python train.py --model="encoder-decoder audio transcriber" --dataset="short read English sentences (LibriTTS-R)" --train_examples=26041 --gain_aug_db=6 --time_shift_ms=100 --n_mels=40 --hop_length=160 --input="log_mel" --spec_augment=false --win_length=400 --tokenizer="char" --vocab_size=32 --encoder_arch="transformer" --encoder_norm="layernorm" --encoder_norm_position="pre" --encoder_activation="gelu" --encoder_mlp_ratio=2 --encoder_head_dim=32 --encoder_fused_qkv=true --encoder_bias="all" --encoder_qk_norm=false --encoder_parallel_block=false --encoder_inner_norm=false --encoder_moe="top_k" --encoder_num_experts=64 --encoder_moe_every=2 --encoder_expert_mlp_ratio=0.5 --encoder_experts_per_token=2 --encoder_shared_expert=true --encoder_subsampling=4 --encoder_layers=8 --encoder_width=160 --encoder_positions="learned" --fusion="prefix" --label_smoothing=0.1 --decoder_width=256 --decoder_layers=6 --decoder_norm="layernorm" --decoder_norm_position="sandwich" --decoder_activation="squared_relu" --decoder_mlp_ratio=3 --decoder_head_dim=16 --decoder_fused_qkv=true --decoder_bias="all" --decoder_qk_norm=false --decoder_layer_scale_init=0.1 --decoder_parallel_block=false --decoder_inner_norm=false --decoder_positions="sincos" --decoder_prefix_bidirectional=false --decoder_connector="linear" --decoder_tie_embeddings=true --residual_init="zero_last" --optimizer="muon" --muon_scale="match_rms_adamw" --learning_rate=0.0071 --momentum=0.95 --nesterov=true --orthogonalizer="newton_schulz_5" --adamw_lr_other_params=0.0012 --cautious_weight_decay=true --max_steps=9400 --batch_size=192 --epochs=69.3 --lr_schedule="cosine" --final_lr_fraction=0.01 --warmup_steps=940 --weight_decay=0.0 --adamw_weight_decay_other_params=0.01
Rows from block 5 of the audio encoder of a small encoder-decoder audio transcriber, named by matrix and row number. Rows with one number within an expert belong to one neuron, the router's apart. Each number is 128 + 24 x the weight over its row's rms, rounded and kept within 0 to 255. All counts start at 0. Numbers have three digits each. After the name is the row's rms in percent of the matrix's.
After each expert's rows are labels from the 100 clips, of 14976, where the router gives the expert most weight on average: "top examples" is what is common among them; "loudest band" is the band of the loudest frequency at the time of the peak. Only what is clearly more common there than usual is listed. The data: short read English sentences (LibriTTS-R).
# router: router (encoder.blocks.5.mlp.router.weight, 64x160, trained with AdamW), inputs 80-159
# up: expert up (encoder.blocks.5.mlp.up, 64x80x160), inputs 80-159
# down: expert down (encoder.blocks.5.mlp.down, 64x160x80, transposed), outputs 80-159

# expert 17
router.17 114:102147152120117116106129147117122128126149152119165159131108109163131154148139109166189166123128117074111163164090144116161087134132120145148154132115168118100136082100142113164150096146158094104165122137131118112147146106118135155137130092
up.0 098:101160110124144131180166069110125140102132122140141140109100185124146107141136136145122058108149119128122148123141095105160149133086112111144117121098163152163118115071126128132131079121155155133156157158148124146140135104152139079106104156
down.0 097:113097125142095142157111155168126128153083122116114104114147124125109124117125178174126133142092092087108161118107101159145122174094156136171130088155099101127121082105103124137109121119120142089173133151121136133107159128146142134138152140
up.1 108:117084184093147120100157109138129099128133150136114135123093171133144167132135129142191125093136117153144105154137110152085147112129131150125171149155092144143100135135093128097157095082136104162146135112166095141161145078149116099146109157
down.1 102:145112130097170129122135128147118113126148165186110145133126192085091120125149152150138102119123090109161116099085139143156094113132108111086103109158155130114135130119157154089138117171116100124124115102142152089122123173137157098109106084
up.2 094:128154113184105133097122178088122108099107132104110093103159128134112086139095089078148152128153129165124101096132162107103101147161149150150138137119144137121110142136092117131110139131111145136148182143126125161130169178143108184140130132
down.2 107:145160114156134117131125134158133111097102135119169153110132135112118173119097114041141084082141132124127096133162148125088134168129145099141086153069186112102137114112120139121111166150097166144115139094121109114126165145096149130105096130
up.3 112:142134140176126109129130175168140116147077125105158142132139171109130136104129096130154132129125129121143142110133103118127101156136139149145140121138115172137140115145129112121154166132134111151090123099091090145127111142096099124099123143
down.3 099:125107150103092114153119100136151109113141126123086143099120105109147115119142120096155091140155099148102154085086120099184117128158127182143074140126138076135179135093103125125160141152160184102070111140136121132135130177111148127137137137
top examples: the word "i"
loudest band: 500 to 1000 Hz

# expert 2
router.2 106:089130124109114106135125128107133119171133098148121073131178093090113143103057110113111134146100132132129143115108107116112130093147125136148165161119097122106156156125119088182134142125121135097166116160143137134096117150118133124091118166
up.0 098:087130124148185130113101113145125129165122133147118101100143087112131111156133084140127164153103142135123125123139132087161133133104141144131129175099096150148161115117118149113135148125154127154100152110125116161127140100141127085111107180
down.0 092:128117114065143131158168079146111129120129135160111113195080105148127109115117151112132126101092140131145173107137147121118114117090114142144105158139152085144088132125130147152112117115103117129159141136104141090126101131122121181141175124
up.1 103:124126148117068124101135134141095075163141137123119113140177111143115132135145126127129141081152158117123123134106101151127135110161173121123157147075152163135114105159151132156116106144112151131150085080121138118078159123157128131142140170
down.1 111:098178081154154095075148144083128142167172162115137127084118139097126135095124145155127134146122158076166119177128120118113095111196097114145149109131122121128128147119113086143118147100127101171172151157165109158166115102123117114148137116
up.2 105:123103096127091120144105111115135108149097159149105128131123165159087118105158123136153130143142094144133144112130104120129159138140135165117163108164115108088136135186153125114091123102132092147120108129164113091080115136116143121155110068
down.2 106:130100114133124122103139105134138178119103154134170140156112134138089093143146136129166107140129090129116179139164174173126105119168108140122131112123159135124116149156114118158164168115123181152095094163132137113110145077154114077138087140
up.3 095:115116149102127131139133134120136161102096109124088126104100138139112091154149134148101099111113112180113132100122103132149108138131094159114129083105111125120116105171103124112143078146101138117129128124156106143124103153148138119139098084
down.3 097:177140079092137111120144121123108114178091120144164132126142147112115127148114149113136140106155121129111106180142144104096153109181122154177165131182136153152130143101142167135139158103160097117092133104097141173136118116089102135101105083
top examples: the word "was"
loudest band: 250 to 500 Hz

# expert 13
router.13 114:152113189107115139119172091106168108103125144103110139087149131145160116105162159106113104086152120135124136156165104076144099121149084110094134142143123153125123149154145149088114108136113107137133141116118171138154115171155151116119113132
up.0 111:152144094084126125128125094141130142113117132125121136116136101111094120142097110163155143124101111148122154147123143180129148122119153145163128074129121102127114126134136102163095138105136136115113070139128162095128119129120106143187155171
down.0 120:139134106127133109128104142153135120097081129119169100158142117119129171117068093134137140119122138172108124084133145125147125100118158114164120140133110114096102138107111099119160107082168131138136120113198113146137141142081107150147140148
up.1 099:135116087156113171117154141116118159139090090137131129127125116106118148115138159108127146110152155141108092104134156162126116129155132114117119112082094144139120095136153055094137151076130114107086145112139093144096125126101167130112140150
down.1 104:166177117151175102137105078138131114169150118171123101130137107131130135121106122123104074111098140108155134098130115159140097118160115137132169108089096122121154109106164168133141098116120161162128168126172146138097128095151120107112144111
up.2 103:112145126121131117135102164134096102133109117091094145138107144129112137163127150147161139123104132132121146129119118150165106075142163170094148125161134137128089097096128137144118131144150176142140154117114100164137136145128144123114126095
down.2 105:146125083151171126159112131204099147115145145146113131102140153142155131088138147161142101180085112130152096117119142105136110103183095069123146068110130113111094120098138086099098107131130134146127135124145105158128144149110151113104076138
up.3 090:154115125084156150151110109126142083154101169128148103116184126127127137124131142147146102133122084135145126120163090132181129135162124160162128076165098112119164100151150167173123134116099120117099088131075148095118126126118103113165101130
down.3 089:135127102099120171114129176138162119137127088111153079142106128126115144110130090123116110103137146179143113132129111149137158101126134149123093132106154150114150150183166108102107104115141129104144134137145108145140161113097123149120139109
top examples: the word "she"
loudest band: 2000 to 4000 Hz

# expert 54
router.54 121:145128128153092146150147072117135162092117095101138163113092143118111138124107127112119130141122088119153151116149107120124110151163107150099153123076105093111125111142126127146107159114111151164117157107156113087136091123116140101126116111
up.0 102:080075109182096159096144141126162122080145141171116136121142101165116130136073113134125126175114147119179146117113120136145106153094140165121129128141080133105105158098135118109104111110120127127159106120151106126143081087105109141141130125
down.0 098:156117154125111088148097076144118119146109088098109110143125166119110153131120093101114156152156140155107114113134105079112148138175099116119137148138128132140132165132125146153150140107125169150145165111154149085132118142113146159124127146
up.1 091:164153125142111150116146138141116156101150091125136077135103099094103136125085121131108149118060121122145134132116160151128123114131122114143129098135112086124129151105146130108091124163090169170137132147123098081084056162151133111097166103
down.1 086:095119168154075112125147146098152125120135180126147107171119110123108108124126080170116168123123120103098149146129103147174149142106113143130100119119154109086138105134157129111111146088124149090140129151132114195146150085112147145171088123
up.2 096:103131091135099080116117152122155131127142110118198153153142115117078120145090123135145162090161133099127091131102122109129128176127137108172087118144122158119121133149148075110103158134195128114165119191102119109165126103143134161146071145
down.2 093:144159100124119184096146100109140114127101151111115078112084152127104138112132082135096119167103161136116107074140163110129103085132134134097183116116143132157145154169099157135128133120067137137132126099090168124139132144133103166141161124
up.3 097:146068090138140121131158100054107136110125120150121084144121134134134091130134151131112149117135103127116139122138181148084154160161112163162167082131120125129089135147115153144121101130098065123136106148151124116143117105142099155167144099
down.3 098:123130150123126159120116126159119121145137096105132111163135128111135123130112147151148104156089142144142133120181119141145102164147146151093129130099142121122157152119099098109141147169122132096095137130083111148126105098166165171116120133
top examples: the word "you"; the word "do"
loudest band: 250 to 500 Hz

# expert 5
router.5 110:132141116106147116170143078168104126145135106094138156135111121134139122143105128088141118142118120173128100131100174138149121101146116065111099119148088109137143117094139146143099129124119139124124144153136142128118135090115118100178112160
up.0 094:132151116107102106121124130155120124118090147158104114142144115127120071159147152152150137142146175152098176130130130172123131083168200101148132107139093134127144129139141123134109108128123156166145157116145125151093094079122169105131139087
down.0 085:151148114137144137116086137130159152120155108178135122101095132110128081162107141076128123131116143108127153127118143159124078144144100138106147106089111116147120131128171137151123143114099152106136117135111100147122157093111097116149155120
up.1 090:137086092127138107132137058176159161130123163125088166164132142115111114096146152097136148097133172157140135152121097108097118141111128115110114135147109126135112131093140183127133120159131140147119111123131120112090129139136115126110137151
down.1 089:139104136135115093127085117102112133149093122081156087105105124120140127160122094113107140141186082131118099112140115116149112132129131117120158124116135136126075184132098104141144152141176132104099191106096124179148119140071119140152127124
up.2 101:158126137147120117156172103163091168109119110106135106162143139120092143121095136138130110113141136092159140109141129119118126098110137098169158110111124113169093151161146104117118138140137140100141123150132113145107160109156164119126060099
down.2 097:135108159130159115150144125150153128138111136040143110141113105095136186142158125142160143110089147087147101084089087142153133147158137121149074147129159146108148133166113178127100104106127140142147138105115170131104153116112080127090120140
up.3 094:109126045127105139134174130154115145114105132139170122127124129159171139147126122108114158112106111088122162141091119103140103088126132139125168104131128137128102123102173101119153140117133107155157053134141164135129114106125144149135126150
down.3 093:128143124133158089123093110132118105122137142089125150111131188066109126125094149135114166139143163169147134127157138111141152115120135123145134159123139075110147134125103138153134136098104124080131177098165124152120123108131115110157116126
top examples: the word "was"
loudest band: 4000 to 8000 Hz

# expert 36
router.36 104:113129122141104141135133142129140136089119126117138125128098110122138153142079150121121144150162137099157156164102138117083107097141137149096185124093127091158118166077089119120135110140163146140148129129108126136115106129129147106124084154
up.0 088:135129125102116094138166143144131122149113113124141125104152137149126081127138155104140160074122175135138071125154128140109119151150149126137138119128108104159145126185085110110153142120138125118130146102149117131111106098135109129159134138
down.0 095:141165121180161129144151187105129128159129152106118149091129162124150149140120137153103136115111154128147108121126144091140120143084117139178182143152104138164131088136136118109116131090108143131113137111121103124130110135135101186150114116
up.1 096:114148121135118138095122113113165162155161121099141153116085135143125169109106155134117128123114050124147125179135126122124131107086135074153124134139080161150106136147138112125079132084115068152100095133143107141155117128121122091125150107
down.1 097:121091089134138188142093126099138118123093132134159150109131166126115139141145079141132125084113149135114087127159143148128167127102146116113130092109134129145142198121143137144098113154123182101140121102121156174114060115121109139116126110
up.2 095:160080103116132165136147153157186131125140101110133089171112107139108119116188158094145137154126084136099122124126056114143142148142121158124132109142128189142082137130119156112093111133089128175112146127105106123158138157110104112082103114
down.2 092:118139103089101068134126100177150119138128179155102130095085143097082096136111171152097105153138124114107118133134148148118125097098110129151101141168132119146117110147134123182137120172131156126146157141134125140131136108106136165082135135
up.3 114:163186177134106086134085107119111096117120097128139116133114158132137139139155156112123115135083090175140123095110132104126145136082106156133082105140139115123105147108147135156130133157086109127141113155142152128130163165116128127138126100
down.3 123:139119145095116151106112109133106137127153124147155095092150136107144147090085120112100094111122115142113164147126115137171133146136146159112121120157132170131101080093174142128155108121115147111139124133139121159086108149159131153105130121
top examples: the word "a"; the word "little"
loudest band: 250 to 500 Hz