python train.py --tokenizer="char" --encoder_parallel_block=false --encoder_subsampling=4 --label_smoothing=0.1
Rows from block 4 of the audio encoder of a small encoder-decoder audio transcriber, named by matrix and row number. Rows with one number belong to one neuron. Each number is 128 + 32 x the weight over its row's rms, rounded and kept within 0 to 255. All counts start at 0. Numbers have three digits each.
Before each neuron's rows are labels from the 100 clips, of 14976, where the neuron reaches its highest value: "responds to" is what is common among them. Only what is clearly more common there than usual is listed. The data: short read English sentences (LibriTTS-R).
# fc1: MLP up (encoder.blocks.4.mlp.fc1.weight, 320x160), inputs 0-79
# fc2: MLP down (encoder.blocks.4.mlp.fc2.weight, 160x320, transposed), outputs 0-79

responds to: the word "to"
fc1.127:112152183122147113125120155130124139121081175141150139117059135132106098065114131169096089145107157088108124107147120154114129085103124168133092173127127153153098114101131062104122193143170123160083134079159109132191208094125157134185177147
fc2.127:190122124138064112110144084138170139155152092172111094161132107126104084202120149077179166116204133159145115128093133091138125124132103103107139089073068121104127149148025177178178102117136150127133146152089143094121124121137125122092081124

responds to: the word "of"
fc1.150:148141141136132114087136147084094166195096103136141127132093133133151093133166135147155106176118155129152079101131118136112095113118096149144081109129161116123141091188190167122125129119184119079114135192124115148087099120120086145061168088
fc2.150:141103104073149095096137165102171053155113097090141114116122177112159151174165173090098142073102170128141078127131129172098140110125109118060145127127133175163150103088129198130138167177148181160127094151169108108131121160110113123165129126

responds to: the word "me"
fc1.143:166151119149137052147107179149084160129150110116142168087106099084120113145129145086116144148109101189089068100132099126147120171130104078089118155094107137120163124130147100107159108121137130111099115071131161116071127073116192115133224142
fc2.143:125101104088125120153143124147124147111159083092212085115136151104118184066172151088145162147154081127118110123119118085129115081076150115056127125152147110169148200135137143173150175140090123051198095179115165157108087106150093135124103166

responds to: the word "me"
fc1.158:148143123124152080145116101131107144123196123156131136067129100104178152106121076131147132133089122089136090132205139165064147172122099111146137167180136120100159159097133211141135109133062093103181130151110118156145100108127118116144095122
fc2.158:107117091122152111172199079199130093150155088090136119088114175126100133168130175107159084102145138113083103122138162090084085138155159110137075113135134091141074179143116135133156142073132140088152137133159145131095081134092124125068163158

responds to: voice: female
fc1.109:110128059092122102052117096136123174102198117161103143212109108118126128104126121119140120128114164148153112092129107159151172127096185162088127105139132115141142133198127075142115130120093155151135143075110063128161088061059124095163109064
fc2.109:145149203099141133204084119100135131138130185070161147162097137057128088070118108107062162070125148137156140187149135107095114185172130158096167134118157143075145114128190175159085139179077114178113164092107132172125131160142126168107167122

responds to: the word "of"
fc1.133:141143105081199172158148106182137215163158089161079155111106156073182100059097113137117152122126108084199108099126134159108100125130142193108102197134127146169121119103139132106082166115106137179049109133150096104159157155115172145065121161
fc2.133:120130124156008163102119135083068096122136124156123072149106112141159068127113118160124146070145106139108120133089114179180129135153116089134124121113164135053129190118127093157190124143181144094135110154123122109049100155186144124173124126

responds to: the word "the"
fc1.238:109081209149105087096182179085157110177051080119196137149154135103133133112092138162085153189146110087204082121085148157120107119133116090130120086171084131136104125151160112099101181138166107142087182102157142166099117110138115154112114163
fc2.238:156143104155096166105117139145149135140123175092144151104134112087121097141145100126095159051185128189097165156123145021118160125192095165171122115114193155152114129168090141135156141089078122107157165203118093177105112078155091143151134150

responds to: the word "i"
fc1.227:123139103053123101162128176171155154107138033134186116161088140136145118165082098101126150102126169170116074152127089165102142162145118085124131137102171102070146203171093050108139116114090141157148176155097083073131110137137125087148145107
fc2.227:100177112093127138131153155153076130176117169079109193125137122127112097128117139138184054116129094126098172133155076125051165152190140080117065109167074114136122079037130156194130083127152139131178088093124111080133092137120178104111111099

responds to: voice: male
fc1.190:144153163088143108133087064102130130121170133150225091116101146100113145134117154102114148171164127150169063115137159133105014130091115143169122183105079150146114159058082140122169141149168092090102054107132157109142079101127075155102168112
fc2.190:130117151085103130121157152216064146124095131126095120099145068077108094144147099198078147144145096115120149162175104144108186143133135099097057175108137192155098108167159155134153090149121105211154163105177105192158104085120184142106119150

responds to: the word "the"
fc1.181:101138134171135077169097119123143131112127135099149136087132113140102112171099120230095147117094068125163099131106111124107120166143130085043101168125147112139116149131121178146106083141144110171092139123192139087088114127197140122147155177
fc2.181:120100087145157084164125173156128117124117116057145137184116100124097145140197188134150168141138077120080152102073181120114130122127176217106114111140123138117070196145132145109150152104093136069109086160165129131114075223188158183075117108

responds to: the word "you"
fc1.292:184105175105119180139147141110109100140099089131103119154156147131151068124172119140102130135120089142158127131179152127109158115097152200093107088165146117099119078160133101126128162093122060101079139120162083113144088115050148102171218124
fc2.292:134150077121164118110080068104149124061124170096061158152079105119154156098127121168130146085102137155099114151120177117111186146089163078138157114093104100155161110161073101142155097114100145117110117159096111159067104116134097030077147147

responds to: the word "of"
fc1.122:106103118089141149040138130067139192137150131215134116149092099117154160139103148095107087121147103099089099159121123114110150098128195168147124160113147143146137128145179168163133121123115130127100126171128067105146144145109111183138150115
fc2.122:173083165094141104140127136120100102163148089124088083161066157101127063149167130140098129189080127136125129159098074188120128139073110094103103092147190101102164097128119112096181164136124141165107150106126123119148106116141210101115111131

responds to: the word "the"
fc1.70:207150083098094137101121195171114138090156117147148130169054138097137077151160124191121126129176157111096089131160112130130096106151091125153110117110148116099119140147089096091108155152114084122130172165053049173094154088172137189156126139
fc2.70:023129103151106082159173131099152137142128122119096133158140139143110120178136115154092161172132117121137107085096081145114142088168085147057057134123202144145100147083162202111130059154143170123147113125150104081144150116095154146138102088

responds to: the word "you"
fc1.155:153094123140173148117111180084087143090123084107094076130111142161109210132202167138178143103099139130123086129102196126087155138098119132134077158090132193123096110127121131101161139143134101100139136141134135129109138133116140169089177105
fc2.155:103130177150110183095127123099157107070162148111139134123125095149144089155132083118167091113134148086094072077152075149093158129134124135162136126149133141121138154179153110145097095142106152108172126091115139086167121134198160126095117122

responds to: the word "was"
fc1.117:139126103119070135145075162089102078091160165182158111086126092120152158156169143169112131158135115126107064137125122097187196161166107124146158213113128114159153148148116146095189120047094088194145079174096155088141125081126122059147154099
fc2.117:135088123145137148130207101180079127137151085129108157140093124155105161150103193174130141082117157142196163103117108115153119152182148108115104048130084096138090127131162082168118097114085139130110109077125076142134159065094126129149103123

responds to: voice: female; the word "i"
fc1.164:126105125109178124142067156156062123067084073178176189097138185138074158131117158157113151106081167140115078195140120148100191075064087116158101139125137165183109211142153093164084151121130063162161137145086112135109137119102155125145097171
fc2.164:145165154113137133130098144144106111154129181080112197117134107153067204144086121153186154131113123153145106125107113149146122163085144128134148100155165124076112176060178139077134114115145145129134141056144079136131129053103150173133103109

responds to: voice: male
fc1.305:182211113166089126133123141104177086090124072135141109125066096099154178065104113120122121130117123113113108119201076166167125168187107084118095182153136181060184163142102132150120140089154135181079179122129124134131107120135084151157131127
fc2.305:091115139168159192120114087130088089136143138108181100115148132169110175202106176093093133135110158070076142085114131066166076116119209167081113094153131151116153149121103123119177122133146117106118067133166114104081161122060141171144131113

responds to: the word "was"
fc1.286:191112159107173158139133153182118119105162146116143151077096145062176174174174141096172147157148128124119171092109164117118116187094137145099137161105099068148134102113151077157110146093149091119148166061107138136165057124076195136139121125
fc2.286:145104149160159114101130114159031167136141147157121114112108081185183181148109127123111058137135056136134125147182126144204175079154121118111147144132101135123144106089175132156103179150152078152142145110089194094124138165166184114131147118

responds to: the word "the"
fc1.188:150197090147058140122134149119183122156144098080223090134035120124169077164130113155148081159141100105085053125122198156119169083169144140085088134154138109130140128111111091129142129117128157144172152122142136099101145098170097166084123152
fc2.188:074102154135107132139087184095117083232091169201106127166137125133103087114188145087128154093138076151151190098136100115130127118139120090160088074133141144154114123079134114140064110193089121124103132138145101178081132120166112145099153091

responds to: the word "you"
fc1.298:138117190185157115082170125091109129087152151151116135094061132181145103156080080138157171108133144124096082093158138109200099161158116071084198147125110117151124158114150140168071120132160195157172127137100117135138100127146186165190117132
fc2.298:086165154084098106133149121108095173164124128097160132080184114082111093145109149098156178149121144143074195160149102116124102099138118156147118046111084129122107177124127172130142130194112122080128098073116188082161149137092136134177117140

responds to: the word "i"
fc1.39:092181128076127105111077139154080136181134079121121147144143118061144179149138170167083152151125168146176103143142118150153164103102167116135079158076113107105099156110183110153198097166166105162097161088133104161098138105123153168111110051
fc2.39:143109062126081138141138133058174153082158148103173107097101195151180147112137137109081167148137085209131169199124113187154067159141184077173150121152152121150093126089111123162109174122098180116181146115137145094158116066109110115124074126

responds to: the word "was"
fc1.228:162139168120109059098145156119165145154139142180153138079116130093156087134118107156166135193115135136132125137143119117107141178106104190156191180108160092108117108118161088110127173096079142129119123125114209097104101123113142134075069092
fc2.228:132075136090084160109166092128085128151136131162161111166117103101163155133140165150126137174165124123136134111104121115211146122148125103128115102093098100176104183110125178110133151115111136156123063082124082137080129150179146106120181123

responds to: the word "to"
fc1.176:087122147081073147137150079098128157075102167120106152154085108124164088076129128159113123178161147127105114164151130144048102111132117096142108119111122145107157140104098122134217151068159146145177168107179124103178143164097146079244152194
fc2.176:151126122140152173032101109141166109128139147152138084140166088096151109146101134085175231071130174149106109140132127083196114118139132123124115117135136183086134099107122167092143146119142092176152085166102124123058104135163141147114091118

responds to: voice: male
fc1.278:036174131136181158109116108097150164145108139108161080121127131097083187111092097136140106090163156109143124186139126114052145140139146109155092079196091151167146112109117183089121128169117099165110218129130185174184077103090098099132168092
fc2.278:153171081136191093170094145098130118167211177119096111190122153142183103082173128177146183110136146100088130082151150096153172167085106131074141186165115148087139128150138137113113126157107098136133158110131162139116136124174191138117081103

responds to: the word "of"
fc1.14:121162179133154108092096133121125139158125127121131118072109115165114152149127155114145137193135105215155071121068161124131089136091143133145206187121134106088124136155090140118106091159105097140118161141088123075125132060100150141130166141
fc2.14:142091065152141137086143144114156150147105153115120128123182099091137102202117079114079103060121147163135121165121153105049189140100145086136094107137077157197109089167185112157129147090129093148142174130135078123152147144178082086120102175

responds to: the word "to"
fc1.107:112138119116118147180159112087160119150110121130157111139139084174150173094107158144112117123174130151116099214079160115093150108107106129077057142123119092137167108088145150164091132137131122159109118074128168155219096173081129194160109119
fc2.107:134133110169086147100055136130149117108135118143161083189186166075077083101152178120129104138094140166160154061181121142143110058123148157106144139137113088189063130114115116084114146090129135125091133105158089096121105131180151086106113116

responds to: the word "like"
fc1.236:171116107152118119070078131152155102094084113062100108175131143116143135104135124173097112128154093172055138099126131169120200148169089095107163136082124153100131124172083083140112123113175078138124116179150139163124141122165113094171148135
fc2.236:122202126164086126137134155178177115094121106170173193134105194163125179123103124125108155110133120159130112110130183087195151175097125128153142159071126168157101108081128122111182090111139142198151062154159147068083131165164140124120062017

responds to: the word "i"
fc1.159:144190125101128111099144109126143086201150130132126163147102113103192101066072092144088090137106130160147140159058094215142139109115124144162119066097159059119112133149134128101167136092155128110082110122088114069155114081174109176101178145
fc2.159:113116210103144050139116135156172110180135088154107104129175101137151144145155135161148097123166158086172095165133126141144111142133107099131113079166146095184129117085117163149086130196090120181115138108101126075131134182072115134086143099

responds to: the word "me"
fc1.113:106157147147079095108162120143148172079096190187113106133117136117116149052174142114103120099135178115057162129162149157040200128126136127150159143146126104115108097145115103153087129199118129114085100124152135178154164132154108106111109151
fc2.113:097082099170183163141135192125116077171161189100163107120130130136149118162088118165121115167177141149124121065105127109133095085090195078148081113133053149119115152145154141101169103138111133147158153129115048158128108157089175189141106096

responds to: the word "was"
fc1.160:140164159152136165128089159159156147116157112125072090196108069170125118127096159088147110127145094128153058134127178158121088107136162163122100089145164140110120116116165100141219113107126180153132171157086126105125152140072111134131131150
fc2.160:095090109160162108121234093171119101137126080142128165129099171129158131154157147161155148107122168100148089121105170133159092152103135107123123109020094104090118200150177136115180122127138117181132071064113128104120146057151144108129086086

responds to: the word "but"
fc1.48:147081107128078140152157059182156139135130093152078121098160116157102135117138101126112097188053187114082133115198172099123109162143154121123150144107177103066142127107134091083178093138199138075143136126158110136110111087088152134145085142
fc2.48:186120083153109146148124092194098188065126146122106141055062139120118107148175137114159090108147151152118130112120106077174091138129079139138179109107151146113164149135087151104129149066102093158067162118126165116159162124096160157109145142